{"n_mels": 80, "num_classes": 2, "norm": "layernorm_no_bias", "mlp_ratio": 2.67, "eps": 1e-08, "precondition_frequency": 16, "sam_rho": 0.1, "batch_size": 64, "epochs": 32.9, "warmup_steps": 670}
Rows from block 5 of a small sound classifier, named by matrix and row number. Rows with one number belong to one neuron. Each number is 128 + 32 x the weight over its row's rms, rounded and kept within 0 to 255. All counts start at 0. Numbers have three digits each. After the name is the row's rms in percent of the matrix's.
After each neuron's rows are labels from the 100 clips, of 14976, where the neuron reaches its largest size: "top examples" is what is common among them. Only what is clearly more common there than usual is listed. The data: short read English sentences (LibriTTS-R). In brackets: how many of the 100.
# u: gMLP up (value half) (model.blocks.5.mixer.u.weight, 336x256), inputs 0-255
# v: gMLP up (gate half) (model.blocks.5.mixer.v.weight, 336x256), inputs 0-255
# out: gMLP down (model.blocks.5.mixer.out.weight, 256x336, transposed), outputs 0-255

u.252 101:149184100113132111161160094119117152073147072095137114106090191141155198172154061089154123137098128143129168064160146141097056095129165159086092147121147114175104139094105125095127152184118124170130161147148204083123090115125064124071133115072236137150152119138105174168171172135088143141147162138132170163116159138162106120092115142152072127191155186053091181136115179145163148134084152136122114092132079192122163091134096126124082141155135135118141126114151149146168096138090133134152135083073134116162103060088052139092096106059202150120095087126121113100144124112208175163171133136173117127159103137125133122115126156175135165138090142131084109119137134173126158161161118172116173169165101166106109142144129119136134139119144078129095112093106103140109170141120127
v.252 106:151164153123108196177092096148112167115062096126095119084133087093131170166100150146175095136113139041125139165136113104176110131106095095136124116170091118153155150109148124082091200102075103158131177137099110111140124093109141096082175169149145137055169157147112115133168153112082108175158120134134129186111157159149159155199146110101170184107141146144125164079068114057138174157092123088109171153123049179090112163160153085170167111145100116080125097106138153107165158096161086128133124115143148185129117136088128202108153083086156126147125078124121129138063082092144099120155065130123152143140131150194111080106178069112123134104118104127116118102188141154184105133134168093141115120102134134092116155112137056104096180112197150079113114088139116080147113131096139
out.252 097:192127108079170138072082083134141120091087167145118166099137121129131088152086110139109132063137090193082122067144089144118203184133105195104123146104076099149094121148136097139123150169140116093112055124151144140115191100153123119156115118173057075131178137159186163093144137121162171168128123149139147124131111094146089132115181144090114060112091109202061072154083125082140140120080057140096132108131157100155178147138096167113082108141120116178164144098162114107116113154163109145114098108124185130178142125116109130182191118111177138135119156149169144085054173141111089143118115112100107105132127206079166115071117179156167105106153182131162093094117091114140140106085110129116127113087150163134113069112155094158124152184142152107118142121179103145168117104096137
top examples: voice: male (89)

u.259 101:141155172150175130103145137112174138115111133169113202169094127114176094147118181119129140091129186138136170140143147106158080175155130070177138149173098115107145089159115091150125141143079119152155144149119081081211133200199106140117090141095122158127092094149107117134129108089096098095062110054098138163175128166178122134107107110134152153133159162143079105114159142089147057181103094169125130104167211080183111118148142163188160178132131112082076129155180115123109140143174118120144163069154127159148131137103084144105139184095137146155140186164200110138142130188098120131123125159153171137118112146083117127141143145112092088129167133154060095116186101115167104103106043153124132135097082106058119141089157086123144082114096125120083104162092125143190119135143146
v.259 092:137111151088123143148150126201145113116142124137124124095125164161189086124136106192135205091144051081131076109185080113126091144138124117099073083109149161091113117130080124132099146106100167141104138088100142134125105113120131155114139153088163095168139097132148129151155164156074110115157127077111132205139111127049133115097136088136066087154117101186155158128113109100172098131185138094124168114176150186158090116103113134117152105121088105143158157137182132094139112172176147140138117160136086138073135127165124156147110133139092145129118124177143153125040105136139096127085027088158165157117087104039089141124140120191163175101123150162121095128159119159158156118070125107072130140137129096058117112199176156067085129154137091163111152104139171167160153153093195
out.259 093:091119112092128112138150094134106066147110122056143132163114129074064137142114118125139126156114127144138155134099161150157127113146109117128149174108148109123156075151150133165136098109183155143127134111139111127144214135157230150075105143161127137155092175095103154132098135114120150163174127087091152108161167122103100138133137106097089135088106085162173088102150108130073111141137163081182176096101089161078165167131151153106144057080064111126117099191123147171146172105134120138108185128188191166104163074123142160141105129176150136104168087122097103089150120119126116078160096197149112164128089143120118122103147167183141120100157149096150119157099207164137078179190098131116180108141107159139031095168158102184116147166083130196100108137160137158126164075111079
top examples: voice: female (84)

u.322 085:122110094146171127141150065159164178134125145142130156088102141112158124130105098195056167078134124163074169129204140098146147154111083128117186111120149157110146038103086110136111141148135105111133067100098149170089097163173118157139169143171102149104164073113107141148127149138144129167129154148157145146110089145199146143112192139088122138090140144139157059110102195089084138146132119102060148216169116172142180129092171140152162142145151134164112170101107149187087088112122112115102126122139115119087099091119136162193161135116138070113115132196093157166128127158101089126156152096133122163131146145113140109175172173178161136160106136103142142181178105090162151173103184136152122102144144188075130127120128132115169122152119108081175149151095156129143075064188050
v.322 091:067191109136146093132152134092136153145156102150133116133085093143163141047148133161111083073081109179151084168187192169075109124171088149105153178136146140065127169161076126114116137109113097096123088115178204115136080144123118135152145099118149134160153123114087119165111150158149168119127127110094096134182116178161166081097135122034077084130175154113130174111035159124120096101177172150124101094125142126157082138088125145131146139093164163110113168134155092070121102131207147181125113149104111085115113105119098087117156171140044122105144143160126114125126145161161129097168134113142169098106164131114151071131066183108131127188082056159093121130139113146109193149153087149150141130053157136111107107107110121109147175118143134180175126164090109108118175126119116
out.322 087:111181087166154190120126106169080151104128110148141181179121148152083119140109190129135146197165077154135069105126146124123153098128057166192071106095142132118080106112157100094149118118113100138151069139140089148106108097155070093146197160123087144120137168053150079145155100125135119128068094131150099170109111166129120086148148112099124109128151040134176136101108127121094094156085095107133157085116116138072187075104142101160113095093099134114122144094138056019149172124157143100127142108106168125098171134154138141129142116145131109161101125085142129148157113148143080067134097116049127122185150175109096117146102126154104129081149147129123174099109161148110066167129141140119129165179180090126144118070119108169173171124170122100165075162091099112079165157083142
top examples: voice: female (91)

u.143 103:154166125158118080167125114104122130124186130121104105142100150136167100157127102161023158132108193175124133090212107153127131106135139163134089147139150174204066126150163118065164123160119132112088063100154104121098109101128120130103168150071082134108134128135120117147071019139110169086102108147066147130149109219080112066104116141115137110129154111158108126117130179127179140135176122128114087138163086162122151162131131094100124179152098147128155157148124155148086114143095134142127111140181149125098108120118118133114140135103147130188161151141145129106155171215062092131122073140180079090140136131147067155085115178152100073141151085116122160122108083103125115174147112164186096117138078109141076128138127071159128089152083048167122150069148138141119101113138178
v.143 094:137126093136120164080093120108085130100202121093135148130123091153080115149168179152128142147089141091158121159095139128184153183114112170095134117087125131155143133086139140185052127175114094159159146140154155147116167113114113161194133173175043167140160144143151140125152103135134139119089081145097125145150143178129170144143091081157151124117104115071127180108144121119094118106150178199117113090142129158153113115142055155064115128130113133067192098178092065096139133097076114140107134107149149086062162141151095098088094134137125159201080132193105112168121121203162099110102139119137101186102168127131055111151101164127130111150087106134200138172160113114102161179130125127133155106116147131156137128060190107085060089146129107149139131116123218150144134122094186
out.143 102:123164187141101131075205119142125120095120137108172146087102163163151113162124111109133125194095137102162122119083116101095194150105109094142142142148109110161169169085134133109116089159141106120160112084142189166145083119107096157140098088172166182121108091144122123170093114110095105133114123072185180227109126100136186080092101132135141102155063122129088134131154148156116177091118081173168125147097143099107093139086104103133124119123141064153114105096137130062181089147101120146202067138107111147109166089175162085123071122152123142159111178112101166131137119125187203126109134161116141154062123100194113116154130101125112156125175129126110151098087128048115149142077153195130100130135159173174120092121171155139184196173128137075081119109101134188105147114116148
top examples: voice: female (99)

u.68 115:156118112132072111174150128161158084119141161141084161099102171162116067105137169108162148173156143140162110077139091076091090124138123151124131131077152089155086141089173125136138163088094150153086053163146135147119158092143077200097102187107164136170137177101097123139115077118136122143145103121178127084119078157165133151119144097079083147132067139167126181146079183132139168112148112153099135145162235113148111164133164062180133118146123115085119118165132147128172108142101184133134109099164131131170125138139095124142096110107079100079139120138096102131144167154107120139101147079117144090104112083097165166133191110154085021153100145122054127164138099094126161136134125080103164105125141215060145108131140112162116072120059095093139184108152117152137109147092132
v.68 110:125168090173142145163140130110110097118149168152145082148122091086104135125110130110138130083133120080206104138079113135090156147138129144102133130147139100093114138125142154087099129162121172154139092140112100167098121125174167116111078111130055121150075102171134149131120061138130159151134160112130112139129095073104060150109144155112074135145140123085075083082077132155089127126154116156101148143148168127095139151103078138211126020152104141158164132138100113111135086124115153086130102121070181110120145124071145132150133090194118185106118120160074132101067131140126113182169152096101159138037177125123137146122102121142152151177125093144190166076149149150164072112112099116113095139099146129118129136133192194195185137094150210102135213146173156108141182130140056
out.68 116:158148142134161109134151122155096100134116098102153170119104114146111129124137119089102138164104151138135153097120075173057116143130137083118153092115144166145071177138124096135096109144188131128067106116059105141130061150096121138101139080174176107090116060105095112099124136100113175169098143165161124148138110061110161177202120135167139161175162138101197090137133144156044129139097098150135119117089124121078102185102141094171124174112208150082104184163166120127163110088124105152140155120138202137123115069158062153098154114110158211136142149151076117169112095112182136173106088179098104123149192091118143135138124106125127116062175156095127097118104175151051121174137055104139169166158146112080091076101181141155112104102151124117123114109143097125131084112111108
top examples: voice: female (100)

u.276 107:150101162091120143115100171154169160099124119108173119227090171151181150075091137088086154108128110157172150173090142111175087086120130106155114130167228121114131122131183127143127150166142106129146118130079132125108132106141145168083146177064085156157121149164159121105094086098094178142137138107124101128092186166151130131164162145054155144109084139157101113106178090091116109128123126132187107159124107065131118098105114090094108140167149159147128099115057123130136094131153044060150133088169116123133103163147133103128113089143227127124152141111096118150137113156155132129111156128111113105146170145099114132101107110171146115082173145133184148124116099175091155099152142176104123116095126097158047117126107029126084124163186172190167172114143089097172173145078156
v.276 103:098122121116128161050131142131139155154130119169141080101179138185179101133095130159122127104163115154087161176141130107141138126092121165107160136128130128176143144134153132118127128102140136129106115134124073196103177069131080094084132115160189113187133074105128155114147077178146107107116074157092139085106095129154117144129133073090099202118165130114129122102081068151075070069166090149094119143119177105071129210131107179087142139110086134061129157117171087072130069119144124168122122128067078149119128082183084145070099106123105159095178126060134108132105138108123165167148086125154127110136140097189146111129153123135101069062130114113151127104074180152194195094141129136088142111118128169132146092155151110163174088107106158119178086134170151079128177123093088
out.276 112:111107136145142148077100092117088095138017114090173079137138128154147107111163119125152118179169118099133093133111120088116142123129095165102109083099170078143108124090117107063149112094128134167073136116187108149120177151130079074156107133136202077151097133160088031143087127152116102143086142108125090066155192164170116162146109170187118149148117136058142154102132103151156125125159105160077133091088090048126149117137107107148140118095166164159088131105144163126156101138145109144109149127141131087102138146097145142095186126183121117138174169116165066131119166139116087169144101132106161118081117163141144097111106151070178095090153113163084215167148108066113182159135061117149151120125133178123146099096098147057114114084125124106138150119119163164101127203105162
top examples: voice: male (98)

u.271 091:115161182111131142147142134137123082112086086169149157105120144139159088127092156103108166108132117084112131120084156124122139174110159128162123135144106042117071117141163150141135118139112131101150196156178134129115134175194146117127096153160124123147156124088101124085157074089098128159141065095152074160146189123097119152073136161180123117156176028138144116087122142130184100148048126157115089101148101154110178139162116148150151137145137159176091167102119138172099159077135096149127098095065126148119099163107174084154094136142100119064170104136149127116171135085132128157051211102130172128138099157089102168159101145174129175214100172075123129123140133065149063116099105130123101110162115173115196135102107106121115111135182113125213156110112152096064128141159100
v.271 089:145164153137170143093081090168110101186132092144157141108129131146134063146125102109126108122123155122139105152153098032106057169131117122164148127101137158139061115198099136120116113104147115148138056072147092129123148106086132077106196156177121166089151164118155167105155123125206075095113127103154150116101147122085073122158129114154135136117117098114077091194079205114097109125163132185088164119144126105170125097121134155089081154120132090122112123206156112131198143136046138113186149146185187169186144138135115099098154118109180081106144088189130156138148093155168134101081146161153100128140181182126123089103103148103122109185139155146073113083131172153117144091153146148164122130099122157147122161169110144141135107099136168199060131101100147131141077138098099
out.271 088:119152113115164143201163151130133130124152135142177153161073124104137138157184096145137097080141139127139071050133167099135170180116144170150162125081136106173135129121126147116119140074106096083125089099169132118069110124153092104154204114115109142103064183140186136158153133109091160142185185113072180120191100110072112068125113072114155181127111191151149119110150146136095139142161124129113132129116148087117106157130088152131138175157186125149107090128130099189142160220098130122144139139097138116133141145131128187105073100122048113157184069109117134127115099132116172149111110115208139100140151110194110087134145160068134158131146081089103163108096124149162151143088097173195140107134042198119112162168132084124111094155113173146125166089128115072124125130104129
top examples: voice: female (98)

u.262 094:141168116117128107085151105106137111101200090138115122167116169146147108103109134130131082077095184136092104134166099112177124142157099174111123146094133112115166093127132164126087132064141125127108134096163099092107128097154073151109144112133180170154104233125146134132103124127066097020114169103114117132113164134129135100156137112142126196116057147095170182098157098129114101127044128164110186071162171110113143137127110135075116169097086110168081130139127118120112128145087189182088143105150132124109093109056111123083108132048154130099140148146105094103107120176112149082126100126093096181111062145097112163122096177089147109135139099107140161192116151152082105169109147111105073143089125151139062129086106154126185152155213099161195139091134115103100105155127164
v.262 105:121088165130157080150102124127171137133108067120098112185094166147164143098081135124137123123118139187116081152163104127123099075153124072159111119196130150069127109104128176142122178135216103161146138187109106086112136087112124107072143144099121149127125081118139111104141073139122122122113201102131084137094125133083133066130109104140085141100105112121161164105166166116173078192111099112112161150148161110095098090111146168116072111127133089170110157144172185174154153083181089156093076152139163114113134154144148099098158170103167118131142107124102168130108193151074164084125154168123116101149122074106156119144122094086109092161117093102122139144153058174123111232123145077089092113112048151142138130180064094124108140114136155119129066051123178171176157134152139
out.262 099:108112120109146154112139091127152119137194150118103099124117202171078135129089178124119126166109108095138094146136078063156131117140149090118146146047129150081137137137102106156127086102107142162111163115129124117108141126169197170181151118166104187167107121106102171155122116110156123094103135104138137154051076164082135166123074124081046094146151099166131138146078083096098109163141199145162166161114129146138113146124155137083153127143119030136111186181128112173160090139122130180138061125139163147121164082113172121124104090109140123086122148105134114095139132133139103101109100086123132138160060095045188073100116164077168126079128109108123105134152076136090188152107157135135180108151071139162113154129069137156119145141139122132218159132139103138099091158160039
top examples: voice: female (94)

u.201 113:100136166100160103081173097073174093138162150130156069160149207074126121071096090117137180138146116122119129119129181118094189121092113073124084138112131088083145122145114125120108086127198141054088100138110119128151155146113141141169134135116106098129073167154148150134124112107169143174126149161117116140114093130084178131145078146061118167132155049110181113142078089138104166155158105105054146120140110113102113148154097112147142125190092115110104078095107123171164089150117175188139127160056079129080140147116084099137127085154164077148096219105108112101099098169068135147124113107189101135131121196112126175130106089056178129102090094123108132079117128086171161168150105142145077105145175123120109094078138117108144179088147141114133156090141166159099124148160093
v.201 113:114140095144153122122088137147124106109098184110144129121151193118126083130092107168156124154103137157144106135185140087130097176087139056135195177108111133105117136086119125119095119126156134138111137186129173172081120138182142165112091145076119046134184137115144147172109119148120177164117176113081130096149097111112116152135178054110052115120117083121094160168149125107133116124205135110100132145166117170088145165127149120196147202119117144168147125104122087089165127155163140198138175120183089107149138095126148105177124171179113149120108200123098170120131138130143099157151068122132165078161161103141114103182093140162124122075064107125061134152058071146141126162149134181138129088105153164153102096147109073118187142102064139146103127112148077144082063085163164
out.201 106:207085130080174136132078138144158122207088120094183136119144083112165160124147139136049169105148180136114156127137142136151116161158135111118103132036134158216075140102137087066143131190156140063106109139105138129137107112129112149114175211151132173206174145138125142086170143173114126113109191205097128127121150136112141113088137168083074137087144143157153140098156081106096124116137129133141111128150157109132164140170116134150119084113165165095132181110139125132079175120108135112101160110125162100128147099132144167101161191143102080080173113118152099119174124105121128101129144115152162097124130114126178113082139137158152169063188119122163139095167120136081140144084138147095187208033146170173115107110112069166134182132159127118114122156084099105128128147092136
top examples: voice: female (92)