A small sound classifier, trained from scratch.
Model: 2.92M parameters, log mel input, arch gmlp, layers 10, width 256.
Rows from block 3 of a small sound classifier, named by matrix and row number. Rows with one number belong to one neuron. Each number is 128 + 24 x the weight over its row's rms, rounded and kept within 0 to 255. All counts start at 0. Numbers have three digits each.
After each neuron's rows are labels from the 100 clips, of 14976, where the neuron reaches its largest size: "top examples" is what is common among them; "loudest" is the band of the loudest frequency at the time of the peak. Only what is clearly more common there than usual is listed. The data: short read English sentences (LibriTTS-R).
# u: gMLP up (value half) (model.blocks.3.mixer.u.weight, 336x256), inputs 0-127
# v: gMLP up (gate half) (model.blocks.3.mixer.v.weight, 336x256), inputs 0-127
# out: gMLP down (model.blocks.3.mixer.out.weight, 256x336, transposed), outputs 0-127

u.88:149136107155119144124112132167107143125121114109148095129154140114156117118141131141142090115123114150114125086108140156135099116128114131120144109147074119117141111143127150103114151142150068135145150104118160082109084147093098166141099119160142125137135127116111109109119151128170137168114133114167144092117104158097115159116117078159154165153119106149116140175139114103127117142162
v.88:141155145093143146123156135089114130106167115122136095086113117136163087149166172123126092133133145149122106084136134093098129111105121124089170141085125137128152139136181135131184158119121118093118119141130103129107162117145136126088127119126082146094104113122119070126104141161135135148138101094112134136116143136175122138114141096142153111157131104115145147137145155150119134148120
out.88:167109147136140089157148154101144117158076185151098135157134127132100170119115136145140119139111131107117133112124100126114154120099179133184149091161131103125186121126101119134157106116139092104101124126145073166132109102087148078102160125120163137125134141167132111154101131115163109107139158159103172149118153137170125117154149114115115128115088137118132149156126140099124113122147
top examples: voice: male
loudest: 250 to 500 Hz

u.52:150119097149133122116079137097092125120134148144104109154183094105156134117112161108182098151149145123151162130122158157137132108121122128098161135082139100135121091144154135074144135109131142179125147186116126113115175119108177142136159150150133124140135137125128117106143105149090104121164116161134136185138136077108138167157133070141113193156130131128138172164113163117145127115153
v.52:155135138142117106150142127156170123103166137145097094145109110115160113147139152139172140147099135163115137154133129174131115119132142140135158074130149120111131161153122164149117093119159131087128096156138126118127136121069131150112148138148120133155071167182115100148146143108102123085155105135092161127134089132159106130170152167161103175114158155149087140103138110133120131141136
out.52:102169149154130121122111120136116132160136169102086134134132153157102160115132148139090140139110107131135159086152130092166106115158137110123139149171093068134172156117128115128127157137097143142111123115112111097148120111146122121143118134101131149137148143114140134148137086130146153131120064115176127182139091139124146098081090145079090106127108163114132166135125120119140154141129
top examples: voice: female
loudest: 500 to 1000 Hz; 250 to 500 Hz

u.11:101145113097139104103099107080143103153160141118150126128176076213146153062110102109155105167084136145124093135158130100097128090099138152116090136121119128112127119141078125159093149110120114129146129120077140162113088142125163133114111116132117161124152125072136097113113180169114172130149170127156134112162161136186136132187138126123128120152120126138108165115119126139113120138121
v.11:097108124106100160115108119114169146188107118123124162160096120160150125121104127162172137137125138141099120131067164104126138133119103157133119175122114134106123094134134066099107124109140122119089114112117185152113148127119097104129120121079118094147138117138079165105154145134144172135147128164107111129152146156159154151070124080110151100144102077081144097152166148137113160092121
out.11:151097131061134123168129151156146151113121086128108138104112146119102124136169130128112112123115127082086116134110114122088122168139112123095101136157093116143130121086132142136123101141139085134172127161104083110177120143094115151163148139148132144141127136124119138146118142124125087186142114122132124121149142125124111150065123131135125113145097172114133108143083121085125089100075
top examples: voice: male
loudest: 250 to 500 Hz

u.82:133137159128124116115128155128148151152111115144151158151132133143124179102137138158142111101099133134138122153133134129141104112084105151116105179139113108115100077093095155118108100155160123120144130127128145138134144118141130104143097104134145124129148141079094185105125133126122115127140159115135134136123134117127154106118181142129110134128128163150136125144128111084155150096131
v.82:136140047111138124103170125104114158111120161105163145117139154158101174141140166101156123127144136125134126153110128098106142120117139102138122145144152142154152136133138154165090150150156136123141075136112144131134131132121133136109139166150114161120068112110085102142123086098147141117150148137092098155123091142131111159126126155112093117114118149134101129135128158104121146102122
out.82:075113143118152105124155082157128118052116165158135136122124119122089137129109139128131101071097105099117114112115119116170129136078121129117138124139129125155096134139121135128115118133073133125131142193162115138110107114105166150132103116138131185087131115156130132102105114149113141182150095118120109092153070111125137079175113091165119154094142090112107107149168148142140121074126
top examples: voice: female
loudest: 250 to 500 Hz

u.105:075140167123148114137118132118061125109140124140121085166109146139110142120156160162142088111083140097130095143118144139111129139127164087121122122102093132114129123137157118161146113102140130176128113110120099134138134074165112151120167132141079120110148187132159102148095156153156150120138125121098128163126115148131147174091146149157143095139153126153124178146123145161184104103168
v.105:079158133104134108140134142125103143125121092158171173131091079149162163119117110106109155141118101120159103109143159112114129136156148107134128163140122166127167162102121136165139151136119106138135117139125138123129156153122133185097155120104119126147119099119133147123068106117093104112154090088182151110158151111129132143113131130113138111158117090121109115115182142098120121086156
out.105:155070080159118157187107111115125139118118154138179161112152142135110136136116066104091155112153109129138166117151139119104061157141139125129114145098093133141138121109154115150120104138104097116098122117121103133067116116152156146140093141069150114108160168124123161156111146097139127103103116109144091126147164150110161154121127121118115135130147131145121159121119135146129118119161
top examples: voice: male
loudest: 4000 to 8000 Hz

u.51:147146183123133180092142135085154137129089141125114078079085160123112119152063151121095114143146124127145085154139134143142115158096173130142119122131159194106118092111159107124152139120142134127128107130142104104120140117130112099115129121151140146111109148164136096153127146114120121116127109155120123162149121135138127159162123095125097100158142156147149138108109134139145176107128
v.51:126155095128141087119148136153120126108121144156165088150125141127130142107127124119075118112114143084090139149145158089153125124168120134177125164139137114140144141087118120160141117111123098134102119149109117141057158129137150130117137155145166096172126111108152133072099076148129135136147122126117099120176090131145151099099187157105092126089109129180140134087093104116109110096139
out.51:110132116147157114082108118124115121095147182145082142096148136113136155049128110119149121115129134174143133159119120185101104148128124116114148117096143136095124124121128145114107177144107170152119085137134109129162089113117131168135123138097142112149118112135109127100144134162127119121106188089111180116134141119112082094109133092135068121169174103141154121121171128142147151129123
top examples: voice: female
loudest: 250 to 500 Hz

u.136:160113109113091134115094132145158184075133168154106136133145180140151125116096142153151077139078075134132143136114122161144127085152136141145159119139120115149107162115080149138130135164111131109161150163153125146183072176136157128153120141143086167112136131114146133080137136094116078141112146119102090102154155142126121094077184215091151131101145135105122161114148143126084099134129
v.136:156129131092103136085126108110120147085127161119085151115103126114120145139114129169173129137089111144112142077151121119104134144116167087113094121112143126071095094124169158128124152128156096107164117091126144115113099144080137110108119128065107137127139095132121166128137128122139159115098148099141137096146117113103146115120167093145175157129167117138085128130099123092131130136110
out.136:142143101119092089169152124110117132132116188151116104117094146110134123075134127144122135126148131164192155133083130150145126143141163114131108108103128100146117073155140138137175141163134111106138127120138120091158149154148131148130092118178142118175114099142112121145114115142134127132146110180113105154085116054129145134090094084095167121151132105139107107131133102132107115144105
top examples: voice: female
loudest: 4000 to 8000 Hz

u.50:132121151148091150127147136111154130136111129095165088075110090083099129109102092103150098145133108086116108114097125161111135187109123114142189116116154103113125123112135141146112148152114099152107147151133123092139146142143133119198147122149111112126151115175171138095172181097125090081111112134145113122120141100113125151091116154119140111120104141079125144127134131125132133120095
v.50:139120136098158161133123130096073108076103112158134163131111082069131163140135154127147113156111182128136116135117150120136125166116102123116156169109144123112111118145116115174120141157098138071114102123114102098130077125140107160109097139150096161133128122120135082159126093172079078101129103079147172143125177130156149122136175130138107157142088148113123136142158151119127155088111
out.50:122106139106123176167116112077113118157126121111133128130169170139161110109143144173113122153116078123102111116120129132105156153111125115091157113110092134175139112136145079136103139093092133155150121127099166191109132099110128127166089119114142125114145143130108136108160085123111134111110134147119137124156083126119100144085074100142132107119149091120133116131097125095122138136116
top examples: voice: male
loudest: 250 to 500 Hz

u.161:100135116107133118143107123130093092127100089116158190109156108148105156146131170092119117147100138143106127122113114111123133174122124099121140128139144102152189096162152130115104136149148137105141155128151160129145108152131098156178117130168178109150099097107115132152172112131104109164147155103139140135148172137097122137132130131187084105137149078094153149099126143146116092118153
v.161:131110140097135139146174098124078094114113113119160093135147175171137116143097127108110121178118140123152118124097151097154143116089137117087106128130141162115170109129118126114143099142136132168135102163141160168156141104128139115128138110083138130140115141126142133121141084131101141125175101097135146150146106127148109099123160151131102115210135162126158109166153138150132151099115
out.161:129137113123077157144120157123126152090164141116102164102151140108128123147148103107120120134102089083135150116089141153138147148089097159048130115148131131136144146117158126127133085096096097114189134114115107092092119167113153126114085141130121118149138127124097083144101124150147102078134097109147105118121123168135108130170105137092149116126111117110145166177131145129119139129094
top examples: voice: female
loudest: 4000 to 8000 Hz

u.239:121122188136149145107111119147152152160152140121133146125144172060112089117098127106115128136106114151101163155098100184119155117155152131178132077155166122109113132172131114118126176073093141133136144159106125125159126161123136135114130090092105133157106103135127084144139116135101116110134088111125171142115122132130136108138153149158186110118144125187079121149116063135098116112070
v.239:126126150117128141112112147147106111133110163169157120068110139093117125143116134141129128118138120142140114161081164105122150085115111106167135158145130124132114181123103090088110142156113126155154164117105115147150133144107151116116122103175070202120124134139134113121112104128102132128086140063145130143151117145157173135116098164080166131148118159121156172123130124099132124140146
out.239:147150084158131177152149149153114109163144144138105092159127105113137143114132091125126126120152138120120077148158077164134118142134125128097154082166124126129136111145161120099137095130111117113145112112078087160142104142128146152090123103148122126116162135102111117104131152139126150109144133136112141121070077146155149115139141155137114169126129118130199117114140114112159071114140
top examples: voice: male
loudest: 4000 to 8000 Hz

u.240:096158149145108122150113140149112125163122146124164126114106130126157090139151098138198127097141095149114110145108142137122096130081159112132149125159188146187110119142110120080119148117131122138107097166173131114178102103142129103152165131171123135132115114117131118130120123112139116158139140100124119136112123119120145098079117067121124121175159108105148136167082134118144107140145
v.240:137175168152119099118117138120075131137082164131154100181087175092146101143108162148131125153094103119129150109130117138174133137153157095113130098139146149099139099095121132120106133147101151107151108133118103163188136120176143080142147108144124129141070137132165084132093155173108112158128102132136112116154112096109109150137155135136144148148166164101112109128076138089141049114138
out.240:114139089178137090132149134105133097150145134083140173103155080155112108105167105133092120111124139132112122204114185135132169127134141131137088110149143195140159126157104117135115132107124150099169091132114105128140155093096134182107097127113116128102095145103156134174075112141100121126145130135144105147137125170084117110128142123130098126175173127126133167107167111126116108091131
top examples: voice: female
loudest: 500 to 1000 Hz

u.74:132070158136117146121147146132157080142123147126084148099111166142124152133115145129111102127118163144130175138109095092095162154159103112105140133104149098128107107108124108115146120154135103126145120100132137140102089144150104089139145132109098151100124120112080131111120186112132131112114148109119103111130118125141127110140141128147128089128130164130139166109143083116157102088106
v.74:099116122123116119126120144115103134142166118128170105098105097139122127118110154121151148107104129170137104135120099122139130125099134098173131103115141116117171188146136174121147164140137119116134123145146106149138121068190109076120114117121123139142100112121105145167163147142147126153155122165108173134179127125132125140190148151157134125163128110079137101159133135109154088123053
out.74:099147161109155130148096110135118146145166138115119155102134139162111166140115143151144137169120126147127158120119163133107073073137171177160144109150163120117131083194089099127120145132157148140135108131128130152113131119141137141112129143123130110088147111103125117146120139163106125145147128106162149135119074109145166154100105133132178092107119156092119092118140162147111132169146
top examples: voice: male
loudest: 4000 to 8000 Hz

u.47:133130114117167169125173147127140128122149132154118141125183144145120180135115129100109092122126101130158084095134139158142117111133136110097153078140143136162081114102126152152145105132128108152135134124117135120160080129143124157124182145115125135131101144119122145087149132131106144120084133141120127145114117168134148115117076120158123117132100131091114163175124137108168084162132
v.47:131156124110154090136158100098130149090126111134143139106129120112127121114126126130138075135156116108155144093165116133132155144137079119138137081099151099109177099137129061135092128092116144145138119123120101105163113130165170141128105111162142125102130110103109156147178136164130121125142111130103114153098147105169111088109118109138126101157144179134113090139141066113174122099132
out.47:144134124131149116132142156090117139133096146151140123175135121153153150156141151161099101109121145143094160151122155114163129099108146103102149141144102165141136142084106150117094166130092138155134102184129071078115108127131113142147133136080117092141095134132115135120105114146132135107097116106102125114151156100125127160117143085157149141142130119152099129146135133140122104131100
top examples: voice: female
loudest: 500 to 1000 Hz

u.45:140104093161101077093114104100140150141136158119171153125163167152123112139102163131118158140131105137134112101116104112179139111131122148077130127148158119137105121160146121135160123113118146126130134152116146118161112105145094100145099141124114107089142158104124154088116106123149116121130121122134120148119091160096155093156094073135131147120128123133154131111115095157149150130132
v.45:167132127127103137149153099110155146102129137142164125106124090133121113111101190101122152122117138111109134128150159117112084112158127130111173105078131123165092133072137139086109157185135071171108101104150107146129131149105097140097109131118140115142135118133097127131138168162087146126139131131156111110123106127134106105164107162143158151122154082131121113149116105127116165099132
out.45:124077132108138101105124131170151137138161078154122098150129145141162106089136147148130149134107105136089166121072134113160110150077103104123137111148169163129150150154126178103132159087148143126098139101152111105110116124130164112162183096134128138191172114100119112151105129074130109148109125117140106081144133096095162117097144131136127094126151126123137157100130138163120095138137
top examples: voice: male
loudest: 250 to 500 Hz

u.39:178138133163128136167081145142145179142132132146104173116106138149095104128109121128128110164124109140134100134124139173148118082147125146135202127127136171144148087171105138142124132118066139094128145133165143129168135135101154111184121135163140109133112158111118121084154126149131133126146100123156130130114104149120116105109137177104100140111130113084140141110133135116169129160146
v.39:145116125137096100134142108151145149126171136129148102158130086128135150127179144107149117108092139119087157157102190138077150106142124143136141173116144123093118104132121130109123140137105149125108175105149160130117130138136105129116132105108122139146129158112173099144145155141125095178121047135157128108109116110121117113133122115117137086134115145132144095134086092114149117121107
out.39:118134146117109116149125167067164136096092164115142143112131153137119135133117154136160138147133128152132130119116118148095133151138123119112153108104136113144118122116098115174139135160120127174136146159136151079138092148157131155114120103101130090141118166151113126126132119169110124090112130150082140117143097125160181121156146125153137145136123162168128128170132073157108129123167
top examples: voice: female
loudest: 250 to 500 Hz

u.323:115129162155151090125172087095118120120130130059084133142102133097128160132084157127152120117125142159115114152127190118099105176132101141121159108078115135131133109153074127167135100140141128169137143147132083087136109156075110128091108113133103132113156108134150114161133119134093159133120157164132161132112131123100137167101115088089153110130134093152167118128133112100157172140139
v.323:118130127120159137106134149078192175125105109078131132107116103148106177131145108150152139125086163118105135162162082127122141094129096144123110109092123082066148132099160118132115123114132113120118173128095139151137108165161096155126137098113094117085109145144164150129146118142129165125092138142137185160147127106188111128110135101114136136136142155096115169127100096148104143150093
out.323:129116128103111107132171117146128108128150172155090137165118157131124140155124120120125153159093100143110123120102103131130104161143134135155082131119096134142103144138091109126164124146152078120087106144139135124122159140103147156142126149164142153128113162125110159154152106135101114128097086152100103132108152135137153134112125090105131106160109173129117152120151129125156136127120
top examples: voice: male
loudest: 250 to 500 Hz

u.149:186138090136138128092141145132119134124152135126108144155132099131139125086063136126139115152183128152115139137152128148138106173122151136128128147138151099134085123128119144123096175105129125139114147141092104127103168114146153128094122139120085149164174153126128118139124154140115130080135124189126127099119158149143131175115106108120126109136070153132179134119112108106151117143104
v.149:130141084101113133154145089186135158134139136146111139092162114150175087128110123111130166137131104159112130150091118121105130184166145097110150150120115133124117135122148157101099095145080132137086088131109122130117143176138160084160123158118090154140076135132127133115114089120144133100176166166129135117120129098110141138129068140165128103133131107137148129068111096128142148158150
out.149:067128114147138116127148127106126121117129155110153133116141140141115141140160110096111104131119117126106117114120131104127136149121124160155113143175123105174148138118126113130127151123110140124108144145139163122129137159094134154164139092085074164156100129120150120142124105171212107137103156136116135142178160121109130102101110108165118181146125107124096203137127168126148117124100
top examples: voice: female
loudest: 250 to 500 Hz